Rows from block 4, named by matrix and row number. Rows with one number belong to one channel. Each number is 128 + 32 x the weight over its row's rms, rounded and kept within 0 to 255. All counts start at 0. Numbers have three digits each. After the name is the row's rms in percent of the matrix's.
# filt: filter width-3 conv, dilation 16 (model.blocks.4.filt.weight, 128x128x3), inputs 96-127, a 3 kernel for each
# gate: gate width-3 conv, dilation 16 (model.blocks.4.gate.weight, 128x128x3), inputs 96-127, a 3 kernel for each
filt.34 096:108147146180088073102147143121116150107080060085197147148105089148052143104073092137074156140083070134167166114162095078113118102116135098114113086110098127142131059182119165110129188118058103175149116178103091184081113085139115125142115139118152100077070175130137133126163048122132111161
filt.35 104:155129111106115118159157104106081146147109122141110125070159131152153076161117165122127118105157136104135136079190149133138114113132136097156087151144134134149114089141153144148140200111139179085117129099169118167138080134166121102161153086162147124163141098118169141096093113161147174062
filt.36 108:101088123159213069141126160173077184086113140133126166117130161088143097138124108127201063125178107112066135146121123199054165160176116147073138110149135127132153086122087056196164157162145143126152116140134101099145127163109123118159189114128108087089107103180156132187098187127135118148
filt.37 092:171127103149126069098128119170074108114156150142162187182173151130053098085152166144093122174134123130122155183095121070144125100121094142120133091111149101091147130053068115129155111132125127135112133185170130181104096132189133127168140121098133082160116121056197163103124079137060111162
filt.38 103:145124138106086165126124134067183161162126117140146112119143119110074178098079171105144118155125116089197131162079162097215125162134095114135148162104138158193080074138139163106089070122109105131128121124099088088114106144127146134139153148089162121159115112123143186152146110135124159072
filt.39 095:143123108084137150133131073136110181145127216150111166130085160056180172184117173117151094075153168144182155116099132154164164123146163040134171166085152132161107115113161129152095190096152160102097197099145137133150128112146200078152156115160095117142135169086153149086115084137094196144
filt.40 093:147127091139166122127119135142196097114085179111156170134104135093148132141151114168158111115189175124068104069156151155121128135154121076167047126185140128131149132120148084137184147141140104171133136162156139081109075145106103179130147173163075175096135117115158100104049175139136148091
filt.41 097:124142119111106146136117128108156161104143118080175140205110061140133155060168174143154118131111131136132111119164129149179077193125103092168068118126138163131110150144142129074112173130132055146143106119157098160132166122065132130085095154115148155114118168090146065156117104072125133152
filt.42 105:144139108137133071113120120105139070096156101085144154141090179112198082164160077127138087079163144099129193105158130148135146142124084101152127128136113162203091087140209120089153126143097164114125103114147160089151159168032127117133039145125140133173168131123116089134117093127139114085
filt.43 101:104128105150144178119070154135157096168073130112133116159114104080184119131130119156118130190116107193099148101138164109088155085140149084147167104155109138134132164145073200121062130132123111170082186148074071190153125210141131136157127147130152142115114124150161093120168158113159109152
filt.44 099:181129112092130120114099093101126124183120142191112102108135098199083109130128101100117080115127093115111175061164156151107144051117157163120163100086119105173096123143111139156137145105104134143109128108127144125133057160133139107124179115097106139109051092196085124152063160193138139170
filt.45 099:181141132165044162163150102135133139182120124089127154195080142180084156125064178207139113073165116112095104170089095129138121206075097138127171134177182094147099121094123147153145106142127160169083119165141116084106164068085109096168130082166134103120123118116110147115153151157201112068
filt.46 093:108138127152162136072142195166129115134109163195171121121133134140096168135160070141114165123127182125144074126143101167153064089183113151153068099082144193119113149131140116132132108139118063147154140067135157142066094116196174179109134118122093093148092158171073155164120120168151095185
filt.47 090:103160129113140112163108098196139101143175126150148123091123176128147082118184124083087127116099128096161117143150136087115217072138150143126123099107099094144057060079065107109161114171151121095163090121127124098135064154106129098129125168141136163083144119115099108132071118123172089078
filt.48 095:166173068120058140156166132108131131142109034161159129141160081123154142107154140086119095189105054106111117153108164074145167158125113127111113106146145182116104182104160138087124167128140138183106188106140073121146168186137119091153070146154102110124144137066112157149154158188176113103
filt.49 100:103172114151143149178135123108201156158085068086127156133105146111167139109182139167133105112151134132136155204098117123116139136108082123160178113190135105126171115104129045134169135125165123134155090116181076153141119178121116117137116167217113136141112118147074137203134147127111079111
filt.50 115:129142118068151106147133133130162151148144155102135145153134109165099086106144138160050142125157114124116204163142100174133136157067186158033161128119126160093137098154126121098093153163129107151177064163117170097125174091102149113161121070125142104118154039153051145133160101086122162108
filt.51 092:130137144127115185100140103164113111200182131162169120133080148147191147149128126098107126091120033161104143097185102085116198239135160148156134113095079124140126113160141124119182143068143157151097124136121110118180154118076113075059085156182102137120190154098079101163197128117162098075
filt.52 106:155102165124117097119114170106126174096112142117097102072123214121165146145143082114091168078130142130140166202152056145182116135092120149118177133134068132104158126144133098104178209134088114081163153117082164162096114084121126124141079123162106085133166080166157125125114068132134142096
filt.53 101:134106145122131147123044086128122102114139161139079127098138150122101150099147161081114160231072071169147104175102087143146135137135113173121111113075140092136162171125128102138152079167091114125127111184124106204112182156112123123137150099148070151150159160140073130126134067127077121132
filt.54 105:127164127128085140144104146122134146122122163103068151101138134121099165139146126146156155138119128093131170139091170080138083079139125139135154126169128140109093119139151137171111165080139089142165116145113112130148130107124147129148191152076146138150052137140140162162093150204181143128
filt.55 100:149127106175141119122156133164176109109136097098127127091096089135144099117124138082172102071115127131112073117118109088122151128120151203155106128170116144081182140153064133075169125147145144128059200128046125088154174139077126096122154143175121140090161100168108135155197131072113116183
filt.56 109:114101110115151154156106086141166063160051168128118140179121136079137166118204124126180163192089139194093131109185075096181104084067195148115150125099142099118100141138103223092135141143148055183105196073142146098179153125107123154114127141158160077178170100128146186098126106112103151171
filt.57 095:107095080175087160088124156159150099117154124120152191170150078178162128141130149124098110144161103106134072162115117084121146103086118127149041152119098133148074131150122199161069165125034160079196144135112096067200158140068133143109126105193132124136092138081125146136184189054079140140
filt.58 103:195052120124104122088183112122105156111091192106102131120069195121160172146106127103171128102150134130132159061080125105144093129100161143164087137179079082144128147104133146088170130074204197051143160093181150175131149092164134146107143193097179067143163137140138206147134077120118171151
filt.59 099:086146155048116179104154127144132083141082134142173139164054160166081131131088163105062136086158153169100150099099175158069141161150078139081114157088099158129117125159140094097130140122130162154126145092095139099111159125187109104160087120143162116148162097115126120131118068133179088086
filt.60 105:125136110088147114171147127144115184134115170105071139114133093118109133172132095079152127107143127165155134124152090161149070128134131061152149168085150091134145142094107102144128103120129122144077197122099178129101136114141099204094148085098134088159115094134151162103093142146114106130
filt.61 104:054151176152091145063150127085160162126120140114164144109136135075145150112096139164129148054190196110177098150135104211157108144112089169144198072140116190080131146108096095177148118116170083127185095115132141154086101039195190113121131092119077058219132142054106130133089105184158144121
filt.62 091:172126084117118093129155140113118116121164186065094155116103095152123147157084076172159128033158153128132126083176167189111084176129107156053103095105160113134101122090072098124101102161089219107103126082141135082110130129145121095132137099140149163099194128135125136160136121094126131213
filt.63 099:147082162141170104101086134097168102181135125170145075194151111115088150124144125052097118143085200124101148154112108160180120124102136201086115124094092148140149153120119109179146188183057100155111155146067101171134165079084144145073176132157137126080114143159046159137145085071161109175
filt.64 102:155082101114101136125084166152084092142121117174087148108069103163116141131085114126093116128123159125101137077179132150120128161083110103166088154124094163122052117113118116148126166069156126087131155123088108142116123129116116136120101174148143102103192185098154127119080172114204082106
filt.65 090:138187195149109142113170094129068144129118081149106128111145115173094128149101152152113093092171166077157128139133182071106148064140099143123152091088169061142093128076103116101116078097113153121102105133184100126135125078143159092083087089145125127122113193189184098092074148107067169119
filt.66 102:079108158114138162126184187081168153182154131181146065073142152146131075101128112203055107104206154142109121133099206135100168111091185141110149157118142129111117165122153151116197137131141157056121075152130146153145093099176098121144070135102117123106124146098146142110085148169131153160
gate.34 091:096176134116167150140133158105207073169154095164186149121155141183155117081158107144187137205109086182103123126131131129103066127112166129162119141150132127198110111159139132158132112168114106152102107188089091149187091132141131191086170116103137154144062140168189072170116164098124109129
gate.35 098:129087084176097153174112140156129074121120108161145116173095082093129107115191154129125182106175113208089128151125104116155207193096123113130170085181150117160081068140121129157163137072176089180160107166168129112113163116159147143169119141229166129119161179166153062113123143136238117058
gate.36 105:068172114112118114084188122067129079125118121135173142149122098125122081104128063171171095176083163106128167142171084176166125140141076149165072145108104153106128071099143201031144129150086071171140142151146118104126143084135150182048158102092096114123108160111175106162125171102112062204
gate.37 095:223166165100134166155125139167136059130162185137127125155132119106180151100137136128094147183138113086083044066096068157119090142154153110118103137133173100098077138114070118124094085107097171059139101144169142142109138120177154166141232116140074103102082158170115099112144149164163150115
gate.38 098:142087163125126111100129125099151095080140177131068117136129125126136079063109126146125133129140126122086129050122121171133096125159150158123134122147101118142135094126163113154139101171117103162083183114126101130111122142107166135113117139091144189135118146136143145204116115132094114151
gate.39 097:166164168090089122123138120143198071131145137097102156081137164067137106173125132130139167160155113114086134107109128165123097117129179097139161160166120118153149085119146141162093110199095151163118117165143117122158126141165048139125153135094073170169139134138177107122064107142128061172
gate.40 105:117131145193133141142152116024086145165143082144181096148143123183109118163125096135101107094105116074106173097091103141152116136163129103155102175133100126117123095181104133099093086103145133130119165161119123152096074192165156114145118144152132125088104154139113125131102120124175115084
gate.41 100:119139121109174112126171113115122069104171092063136111152062151115125165126133039199103116113080160128136132142124099187147091144140123093149133089148145100100146092133145108132118126142156160188065093170071197139104105141140117103171142172117197151127077138159191088100119090124155162176
gate.42 095:087077140121130064117097117124186117120150132095110161087158105099152077093135117185144072065121206151100143087091179166071161111086154153131110151146071135110160123184106124149117036171195148139182106135115137120109086173146086090164153118105111122138119169118174150079096170084197094122
gate.43 110:070104123080145150151171108135132066153138153118117110135156076119145142130145143176114079151062138150112126076145113107139123112119176115102130143118114101133151112110123116154172117119124068161126104141098119093106100137120135154083137105147138105109098142150181076113112116139076154087
gate.44 100:154077137099104071164089103132181117143143125133161116146146156106128138106096163179117130090155152125134156197091091155115172153102109087113184112156151109150104140129117018118165067094131175108148047156188131127133150139115111111082108146139187159140138155117118105171114164159098115108
gate.45 102:134083129146168134088132102123111195161138137125119167122141134120081177152065137141079182097122073112131103074176162112155157105155114131170173136154069131118121097116118111172077173168063131130153146110130160121140138094143172110160183095139153101166137136128099099059051124110109128223
gate.46 099:119178163105172108119146161128144184120159142185107177151098143106102083140139160126126134137098048093138164056099211118139181100105145193118106124106117140136138118143165204126159095148145114113156136123105134192144111176116173115114113093143116141101106193188126085094074124133130163204
gate.47 085:119118107103056138145151176122121143109117127078151142139122130088178130052144148116087145097098131085096092148149065138134118150156110093152145116071157151065139173133089112121176095160162111114150125138170107092091151138132166085104105104099165168090168097087120107137086122133173083119
gate.48 093:115127089113119133159135134097127131120151122122151077201177128165110150133116111106145136154110083167132154109104129057142166112112123102124117162105193202123078100143113132148104123103128115156106097147163095132146151138116109101144099134108118177153165145056148160129124164113155153110
gate.49 103:099111096142183133119124142085129136123118133184153053151094147161125109178130079171114116148096081090098210151111147067177135130146130141172119140123099206109151159159116141056134154087103126172137177140124090164165107173146143136156116113140126148118098199177098112109129165148102139181
gate.50 114:103131108087160163145086158058127149129117104161128106117111116124126122060190236144174148148117119070109095178110046070093134078143102114113136098151123148083131131172167167086148100106174065146155177106122138126175199139095168103085092170134163125156130123106169125111114106106200125124
gate.51 085:142160118099165111189136129101111114143125189134165115150090121114118114091113097130038111088075159077131112134173096153140114114136135138100120135081099108116167150175144198123162149136101165050174181100133179146116096114088137118121131074104164146118163096122150126100121125177078155168
gate.52 099:117114155147144134117102078098123151110185159074126151179142145149127145138124072119087142120139142128135162131083107116120136144140139079157111059154162121138116114098137147105120050105182168194110145076168165131077167148192121125134111061127138121082108122148134103171152142176071124148
gate.53 100:093146127141085082158120098120126161141087094127123129110151135134110142075096157066108173227140055139144146127122108068138118151131120140126068107176139068124192108146129113143138138169184126124120077109170178153127136185072135047164083128146120150083123159114154156115073150122165134099
gate.54 107:162123117129162142108175142172156075118084119089074188148142184123170082119128141134107130114062142182120110122119131141072126103142097196157087141083138134154134122131112112076183063193078185131125143102131169088115165144078144136144107152088126147131151136165118074130108193154180131134
gate.55 098:107133190101056085120118118126132113131159083174147111159149151137115137111129135073149113182166118102110166128147161139096115128129124103095154128110086173087107146100172165148066146098137136138181113137139145167107126177153108076126097075100121151161127154122144073082132149117142138102
gate.56 103:143097108143159076144114083100173137140183122116115143172090067138165079124175100151136086192164142147052092110160162108142078116135155100137090075138114109172120129078062143159138118164086102101083122094175133102172116147165124167120088140157148106147145180144149100132113145109150131112
gate.57 097:149127114154121177126147130127153122122114126215162123102141103120087218130140123143067205106155135117174118105170116184146016091113153140104085116062104133106138152120117057150144149101187174144123104099145172094106096129151146181108186128117158153115136148093140164115077125162143153067
gate.58 099:150144091109152158185122122103145136137111148165075180132190119078107167084152111094097156145149130204126078163093149122157129137142219131162137149126149126094139105122097139187094177075162089147105134142134112107165091125139111168102109094128096199175081108174070100127089176135131098135
gate.59 098:136115122135125103075175147154088150111107190125071153091132186136148127146140137055124125123178109150161129117096118118147164107171137146154115162096076153123095154159155114083134086165150129126179091182118118121103111096092123097098101155094122113108165104128104083127135132135151104202
gate.60 109:059147177137153118115096126119146105044174165122109109083146147134152080098144071159168103106145123171143102087112106099159152154134135112152155096127086174084144118133132109152111117117178118115156113159156147157078076134149126031158097140129117187080113115068140104128113120156107114130
gate.61 105:072120161097113143110117130145153162145117091101147167121142108078149125139059115077101165149110092177153132090114112125145107124144166069125070153124098169190138135129165090149082183086130187102113159125163195142120169159122172123115119184109147128086071171180143110146089117103131172118
gate.62 091:173087141134100081107136118181136080152145170095084122112160124141161132136108112161150137135132091181176171121117137139152093156125131141110112150117123133091045193111161078147134160092121165065103135111077115132102163126100167122089186149093132148136146119126084142131111116113094146130
gate.63 097:142138060097136149103105127181115064107149149098109162116149181105123115116097119067120131093141145145144077125137141161152148135152148124156075107139132127125166128152122155158107161115123177078077137103104142136135114099189163102161151129138147122118157182134099114141098142137097160081
gate.64 105:163088146173136112123128101157140092074141157170089132115163138127149126157117122161103115155149138198076106086173141142123103191145124186157073104177075112131155108110145068204172137138102046151177123190100130138059204121117066148183101094124106117142088135107164096135100174189142092062
gate.65 081:170125119160134125093125107138147132175136202171115158118081088049174138099123129139118121145105192126151129082075060134125126141140112119142146102147164104102143104145125093115176075160102083131147117122187176114118130175107123143118172144134112100138118067106156103150127141120116157098
gate.66 101:102125135081088141122177113143148082172160066125115091166065131148121187183119105118146121167101083113122143100156102133130099060108168067164152122095131167124139119157167175186181130151163119074144115090135113077118167101140142172145150139147074149138143104102179083112093129088152105127