Weights of a small sound classifier: widths [128].
Rows from block 4, named by matrix and row number. Rows with one number belong to one channel. Each number is 128 + 24 x the weight over the matrix's rms, rounded and kept within 0 to 255. All counts start at 0. Numbers have three digits each.
# filt: filter width-3 conv, dilation 16 (model.blocks.4.filt.weight, 128x128x3), inputs 64-95, a 3 kernel for each
# gate: gate width-3 conv, dilation 16 (model.blocks.4.gate.weight, 128x128x3), inputs 64-95, a 3 kernel for each
filt.12:113136102123148110113143084095128142112127182112165081112084110110146153112141144118110117153135157130103124132136150135128123147090149131138107137137121110151125101136143136125087110110138152092129119030184129127093107145145162080157154131112102151141108137130118156123133121099158119111
gate.12:127137118121175097061141139134072111121121113122112109135140098159127122120095166131151107145142154152133097093153114152106142177128106122137088102080125143138127145149125139141055122112117122151134133156098164177087159112091111119152114092104146142125149181096145133082135168090107126105
filt.13:119130089122120134080136165098131124154132084133137140149149111146132165093105159105122143158145145084115116176092108150147139134135109130116129132139109106103138101144125157097125197127101160126099107142129166130115123170132134120130117109157144110080120117127135148128106190083126127117
gate.13:113109162118176103145151102164139141112124098146126104109111178155167100115151156122146134130172114174115144090118139148127145107101177121135124131099144155126125149133131153174127114086118146112116142104156130094168120160083099131107140094108115116166101127160127125123099093142116152069
filt.14:097111167122129112155120128156126086091117137120137118118103124177177082119111142090129210156112115186084116138144136127114110098160138135076128142101133166091110116154126098107159091179103114152119108171117132136126107135112163130132065158152137131100154135096124165160133138152172124092
gate.14:133134153122132141168110124087135150135168090130115123105138148092133105136069111142109128166118152137101120125097119130077097163097122143132165125103138118138123119107119141138151109156127091135128126117113120136122141136132134139132151112101125134091142128126097137150107143147173113128
filt.15:108131158110125127125105122135140100092127160136124117109106154123118171145126131123153093144108117129121117162131124164128080121168078125119150135150117110152114105170110146150132170113137156134107141164125100099171116125151161151136116107155133045166110089153142124182120113153122090113
gate.15:095143159140170124104097100127150093109127133136111107183112122112130127130110137126168148126132144125152115159155059102139119126166154084143089109128118128152138145133163139145104140151104116125125128076110163193080137127132137108097105148124167149080129144146084154113086146103120103145
filt.16:116113120150151135092165122124112143117134183163107109101167150081102171158119110093126187115097143133143100144096126105118160138155142122131118149140111108131161149115125136156121139122124127146123119137089114179108115130131119117141100114109111134136083136127128120095144110108121081161
gate.16:072145123122160169130154122127090115175125150131116113137143106146112113138126107157120116118147088140152140082167132138146157112119149116159148080129128152120144126101139138136136103121123122129155159127100141098122164147071097115137159137123113179128103142138080094160152120154152126095
filt.17:109150152137123110095103158099128171158149153080140145129170097144145107124148128118117159127115134146161110139139101142121119125138103121151114145134114146136134112111132098125135136121141128111124163145129153126121163144104104142117115147128154130126164107102109139108163114108149137144
gate.17:108163153132117120117133159152130117133123084118175096097166115122101110113140118158116139112140098101125123138153136103127131148109098164135129071144139138108100154143118120113115118111120120127169167119150093152143151133101140150131096134146127154138114120144141143133139139121105116141
filt.18:215115106149113118169126150129124124148130080067119161137124163110119100118117141106170127123133161133149139131115142111113121093152117181125127096125145134096149148110131138117118121125145120135147109162107097142124119105097137121136121130104124129105167114132132142115154118124126136112
gate.18:124134134107092125139120136161147147156078125101125114142137116191084112112126094128136148140166093109125110116145127140094133139095147127112143154100132129125135133159102158126115147107075110125140136124104131126165098132110192077091130121086150121128138180130157151128128136052165100133
filt.19:169110137122085131139104133125126135108084160149117130109114115134090144136097130136124122106104121132132139109112174139103126105135111138104143087123174106125111123105097164088111149116141079118121102178093107137149152140122149096143154157120107137148133129100136103130069126123136106136
gate.19:149090107108117133127151142120149086133149087070174121120159137089123154125188098144108155119121124128157117083142123090121162159090105155088123100111168147144109150153097161130093142165091104092179165140119125150117137123093165084123153102126091085133116126158160136116164096167115170111
filt.20:116124135090117156147118098108144136092162167140122098133122125093169091133124140114129091125149142118102145103150111161150118127126152158126113139129141137130105090157130126156132131148098138123147146100123168126064135107141097121175119110157145157140126126154128136158120092137070127163
gate.20:121141157095129189138129152130125146100113100123107136117169109108091156148122120145133126119118099097157135135096114097131177123130107094165153122145108126122119110114161148106122126109113124118135165163119137138155144159086140082126094148128123119109131136125129111116133156106094140135
filt.21:104134135145061129140134152127165116064167144095154143185122132129118116125102178147159112162116152143123107100097121121161115170113130103166133140127101144056133154115143120115152139104123103122167092096142168120085153104097161080138069179120107145150095157155135117137152107149106157058
gate.21:105158177103142136108138097181063113153111145152106149152116121096084149114112111158128136162122101148148124151122107132127136130179147168141114096154138118158151076166108174122151168129106145112122100129128147119151123124133114118108132142133151157070149138149110169140133168114142091156
filt.22:131139074087161113135115107137100144089147155100142152152084143160129148078144115098113160138143108109175102152140125131150150108112129140149094142152124137112106134155129123158096159146095150144116141156142101158153143135131126144151154130097109144123158125123091108119125140137146095140
gate.22:138145122114126096140120121154117111137138167097136152179141121126147127124145104098128142123120070136122106121125131170147154137116123142158112123127130153124145105142145125113143128109116162142131172137153138135100135076157114160133117132101129140109154142118109101105141102110172120125
filt.23:143126136147129147131147115134142134101150109134123092162100153092133115155139089097113166121134133149131141093135102109143185139121194116119131180111120109128140142136114140097112107147111146144125142121131072126158127158127126109111125137126123103112089135113109166118098109133140078143
gate.23:117128158096141120157122102121116147142141123136113114132092141105140134101137098124117119171132148117114125165137110133127161097139118159111134145120121129153173140155136115081121187131148146143127129175114126135199145101093112179109143108086161084101135109118121149130075140121112092162
filt.24:157117127162107130125116121143103166163094109124159113148137094105151120150125101160095110157130145148122124141126125103114128109112131131139059144102173129151099123170093114112123119164113112129148136118115142095142137148130124152073179085110157135106173106095163144106161159116079105136
gate.24:109104178120147141118114169103122138108144140098140136099109115121156115137165116125109146156154087175145090128128092141132145127093164144099126156102133133135102133102107139142150137100122111117130116131130113095181101073204196099076124122084139085177105136118110119105119144117103174137
filt.25:132145127148116133191117151148135148155131104131132135135153131148127093138120113138136108144130109119164146139113159120132142140167101161160121094166156124129132093141107077166140146130125133157133155135107108108133130095080165121110136158102128137135152147117122139164139130147106119150
gate.25:123160142104155166126130116089132177149118103114128119155151156133112112134101092122155151171114116160092083133127137130121119110127089126150142125102131152136096090133131167116136133122084136141136146146125134132126116126150129126087127121113146119122135133135120113113138166119133094118
filt.26:105136160136104108146147123169140110101086129137094114106109115130149163146118117093152126133133136144124159148086116136121140128138125120102095134158109151089106133135131124100139105159168131123109137159122137150138131102137104141145092130131112118125116147096176123135122138093186137151
gate.26:129122124150120129143146122142143140155108150123155141105135157088115136083106121116128147145154123116109132128095117106139166191092079125092182120120155142147129147107132103119116115093113155149108141133103083136185123107112133099102083118159095098140096126114135120109143118103109147116
filt.27:086110128095150167116110114112129124134158084124097179113121152133135123115134104140083118108136139133099140127159105106086153151112117121159078122093109073128157108143078109164138109127114121121131193110129162119091101112135130158133156105112112153121131120129153140147116162159089130128
gate.27:124115141115109081137151134065117128075138161139096111177114121162107139084135141179140157176121147162111138103149127148105106147088144100140111129117099141154092101145165135087149112108144123161091158104128094136135143102145133098112154049166127132134128166125108100116148131145143141111
filt.28:063119158131104128113128136178105151112125134077112134126124151122097102165098138138113123121146134121103120118152112138132098134120136142159142093060159116132151090167115149109111150140096120139142106157123114134138154118138106144142135084114173119102099173147122116128078127147098136138
gate.28:145137102119141125105158148112089168097120123111116128121142150167118108142117113135068162161131090137157162144122108129103138108116109164139120181115097129109097132144057143092120110127125118145102117164132137153136135117100183101089133122144122108116151131133183101091102178113133111069
filt.29:146158096200100088126132108113132177127105132159141087122144114121138115145137128103134110095123108094114083085119136098162142151088107135137108076194128168161103125159098086118124134087144111099132154108172146103122131144123177134123115153154118102161091135103124130109137124137161128149
gate.29:136141142153123124142173099144130112161117136154163112137121111071159137103145099146111156148140161149117145137130123120113124133113158108100168174149087149162125125119113093148142156085145120117148119127126137150127087117163119133122134147084126144120134119174134162152131122157110123161
filt.30:145113147123113135165133115156122116147135102147114161115127131136138143095122154108133131127152146144112113158112126101142125137116175085128152142157135130132124114128141126087127163132109123142122118168129127123138095087122113132098159150122125130112147116106079127133116149179127114139
gate.30:153126128119114137102157117154143139113142117163136138150106160133124116158123090124095125141127161109109136104131126128106107190110171177134124185126141122137152085111134133102110107109114122130144139108101120137135142136108108114126137113113128082113165139124122102125156121116160156107
filt.31:153121102130118158120150138177105117143120112090163142184123109193094077132164139171115107144162052154113142127158125127155102124122162123136157125103169193100059113067168135136144146111148109146145145124137162089105096160125084144119182104073158109125099131135115146118149107173134121111
gate.31:173101137150120138128109112149125106136123082111137110139125131139069100106070122160114098164098108131104165134110141142138133162125106081136130117097157145090146104097137119128115175102118101172093130143102137137098113137111112096143178099092139073159070122145133126100122127112114138165
filt.32:199086103138114172135147122109076139128144131160139077159105107096132142107112138130137142154106128184073092147152088132153142128091119152106124135123129129118144142096117157107154112156119118157123155102095124161113117141146122109167153113133171097119119174129085124149129153137089139156
gate.32:131116155126127103135164118161110156134134120108130139134138152168124104098147146115092162117150133154090159086089151127102182105109135124147128095079185087131138160145078121084167128154134099145137150136169127081144175107108115151121102138110146122127121149106137136127157147109092101145
filt.33:120119134134154104114125143138141173110147123123138139142142108151125130132192109141141124100150101115146144143123162109174145130126117124107098165147142121140101114130146121143162099135125103112129102079121132095159098087133097161142148154109122075153144081123151154115177114120146173083
gate.33:141150109136124093094152126081156071113125122072162156117129137120109116119123127079162120144082125169122133142117093117137131103172110175143127144104127146139090159032091187096073069157077132122143175138112132149130153149122110110110091114137142136123112158109151126123170128088099132118
filt.34:182089173142107158123142151146114134107145112124125145112082160102117125138100130116105149153118128114133157147094119119111163133124135148111108187116140125138094138163071145105139124141130147108153134120156145150159154104112141085137151079113128110163132097155138103132126140102146148138
gate.34:101154198140111132112098134124115118174122127123148100113112139103126122151130099136092152159114115148111116101125138176116108146136109107098137117105148129105108142136134118101138145108116141154106146110138153103131139120110115129115156124117085123141109088120103080115124095132139125119
filt.35:137146108138146088115129139143125131164133123100099153113105166195089146134095143092163110156122149131131134130124105107146138107161092104132157107132154131114159154090139103176165156123121183144067169089096121138116137120123124116101136117119157138127146092104164096140177076116138119120
gate.35:118146107110115139157136134105116160137103133139115107144125117147142137154123131117118136115128150155098126139098094176104149116126125113141134111108115114160102060149154146136126159157109138114113160119115137170113114157088131121111089097140189116098108106090134117124141136075130163154
filt.36:111174118134125112158084110113089142127160134133158153123131106145052109139135099164167119137126151100144134113128119128131158140159084127152128093122148146120113097170110126109087109173126103087156090164157132104124123163099163154048114156149124167140152155122148126195076184132116129159
gate.36:096119129147119148104162089096099126111135137082126123153158125150120144143123129135145170128143158084116154091116124138091140125099140154124135145105129139122151112149079151140142151100162102078158137139145162121156167118112095142122143113101095144136136088154155101162161068107089170125
filt.37:122135142082114070125145125112141092133139138163146104099119102158111108128147117143137152147151127082087116136117134142128159132102151164129115099152111086141144109123155138173118108157153131134095134151174113137113160142144105108147115126137110138097147155148122131161130128104126140148
gate.37:105098151071098105117132155133095154129106120171129085109102091098113113121119173115129126094086134145108108095109103103107138112097103147094118120123113138122178154145135102108111147123107174140113140121130114139120133142134135115132122148132126155132150102139155110088114134174125140151
filt.38:196128135141099109113115130083156148114144160150137093174101146127144136165106105127134134161153131164151094100102143144132087135122112119137142205125099134103152097105138148120105112139082155127106171102149151160170119061118159117138151137082133110139109163176133110188159097098110155126
gate.38:128152151140146096110112135130143122146125139126133134103135142108128111148156089098118141168139095154146110115153086131151127117100105156143127143173107095141130108140131140117127160111120148111159151112137138136150128093151162106119102074130124084166138112168093125155103151168165124116
filt.39:164087166050135164128104130161140140166110150110104139145111120194142115142104143142119146150112122154139119125141131143128137135135126135119129136116083121096148168108173128112104127118108140146141157140122172106126104107140159125123174109162148143111149128132145131125108145168132144124
gate.39:146202130133113101149151117143151111144164071111133105135135135179123089152109056148118118118134123145146152125132131127144130178083099127132118127142124180152104084113169127125133125089125116144155142173112147107117083103153150143081132137127170117118149149063115129136146158123139129165
filt.40:136132127138121085118157140124114144125112105143127143116127151128144101132124117143145092128112106102158155151114104141119120137117146118136150122092163086143113083113153117116121135130120148078120164112095142100115080139120116161111166131145181108104183170109126138129104110105124102098
gate.40:148141157144119117116135143099128107099129145100123164175090173069149173092131148128107099114093164139104131145088096109139126174088125104126133141106077115143182135147134100124156105153127111132119168076111137147092102112132098102133110106128121134124162091124138105072125129087092146142
filt.41:130136115139110159146115103127099160107126128136134109156117142153141152127091141115113162146129159125102090122161103092147131147086122099118115153147084151140138108131134158104129159121135133146101093136204144137082133141158178100100121146158140103122137103091136134131113159170135135161
gate.41:118101140069151190118130186100122149148125073135150115075139153175148088146097099138129173104153090125160127140119131107113133110122138132125130105103138112148159091171121122129100116137148141110105143190152179093086109147163182153114139123129095134112169099135106120137108112097131109133
filt.42:228090038134125102136080122172091140161102102164143100143112081109127152147124086108101143137131089116162135173127115111147141129147121110120129130154127114146082103189094127148129127122159194096085071090141150134109137132106108189085151120150175084139154086128151146117136134141101115132
gate.42:112147159145113104142156154119108151165117137124110137088135157135126109107156103134139150131074144142135113119130157129129160138105108125147133089141122085145120107145128104134132135139130117108117151161158092085149127119149139133069125139116156129133111113142100108148160137101127096146
filt.43:105106134092147133121129102158119170127131138111108121091173160130120116131112122139088196123146122155107140148143112108158148153130146142153071138147079121156101073131147120142117160128165160117166145118095095134125088112153138119123102101145138108159129130125128166098092195131108120111
gate.43:135130108193094128142155096087141139122142128142122129114148116116114130142121101120074119149154094125156061107127126157167093137078141093123144175111135119206136136157112159148141104135060092121121140112149116187116147080112182104116124097174149137105097118110099121131137149118130109164
filt.44:101140154116126151141118113137137114154127092131083137116126112111118163137138097094155132145106125131094134170147137138116177115144131165128089088160134141169138125083133130139099179147149130151144142134097140094100118099138120122122092179159101139130130129139145120147114123161114141144
gate.44:170163078128111152090146142096150128150087144129115138150153127105097131142105101148101142119093104112134151127091124113091113097125136130150127108127118099158154151170153167105132074108132111105144141116149098133124133111141124130125175118126132145158127162143132142114127141139129126108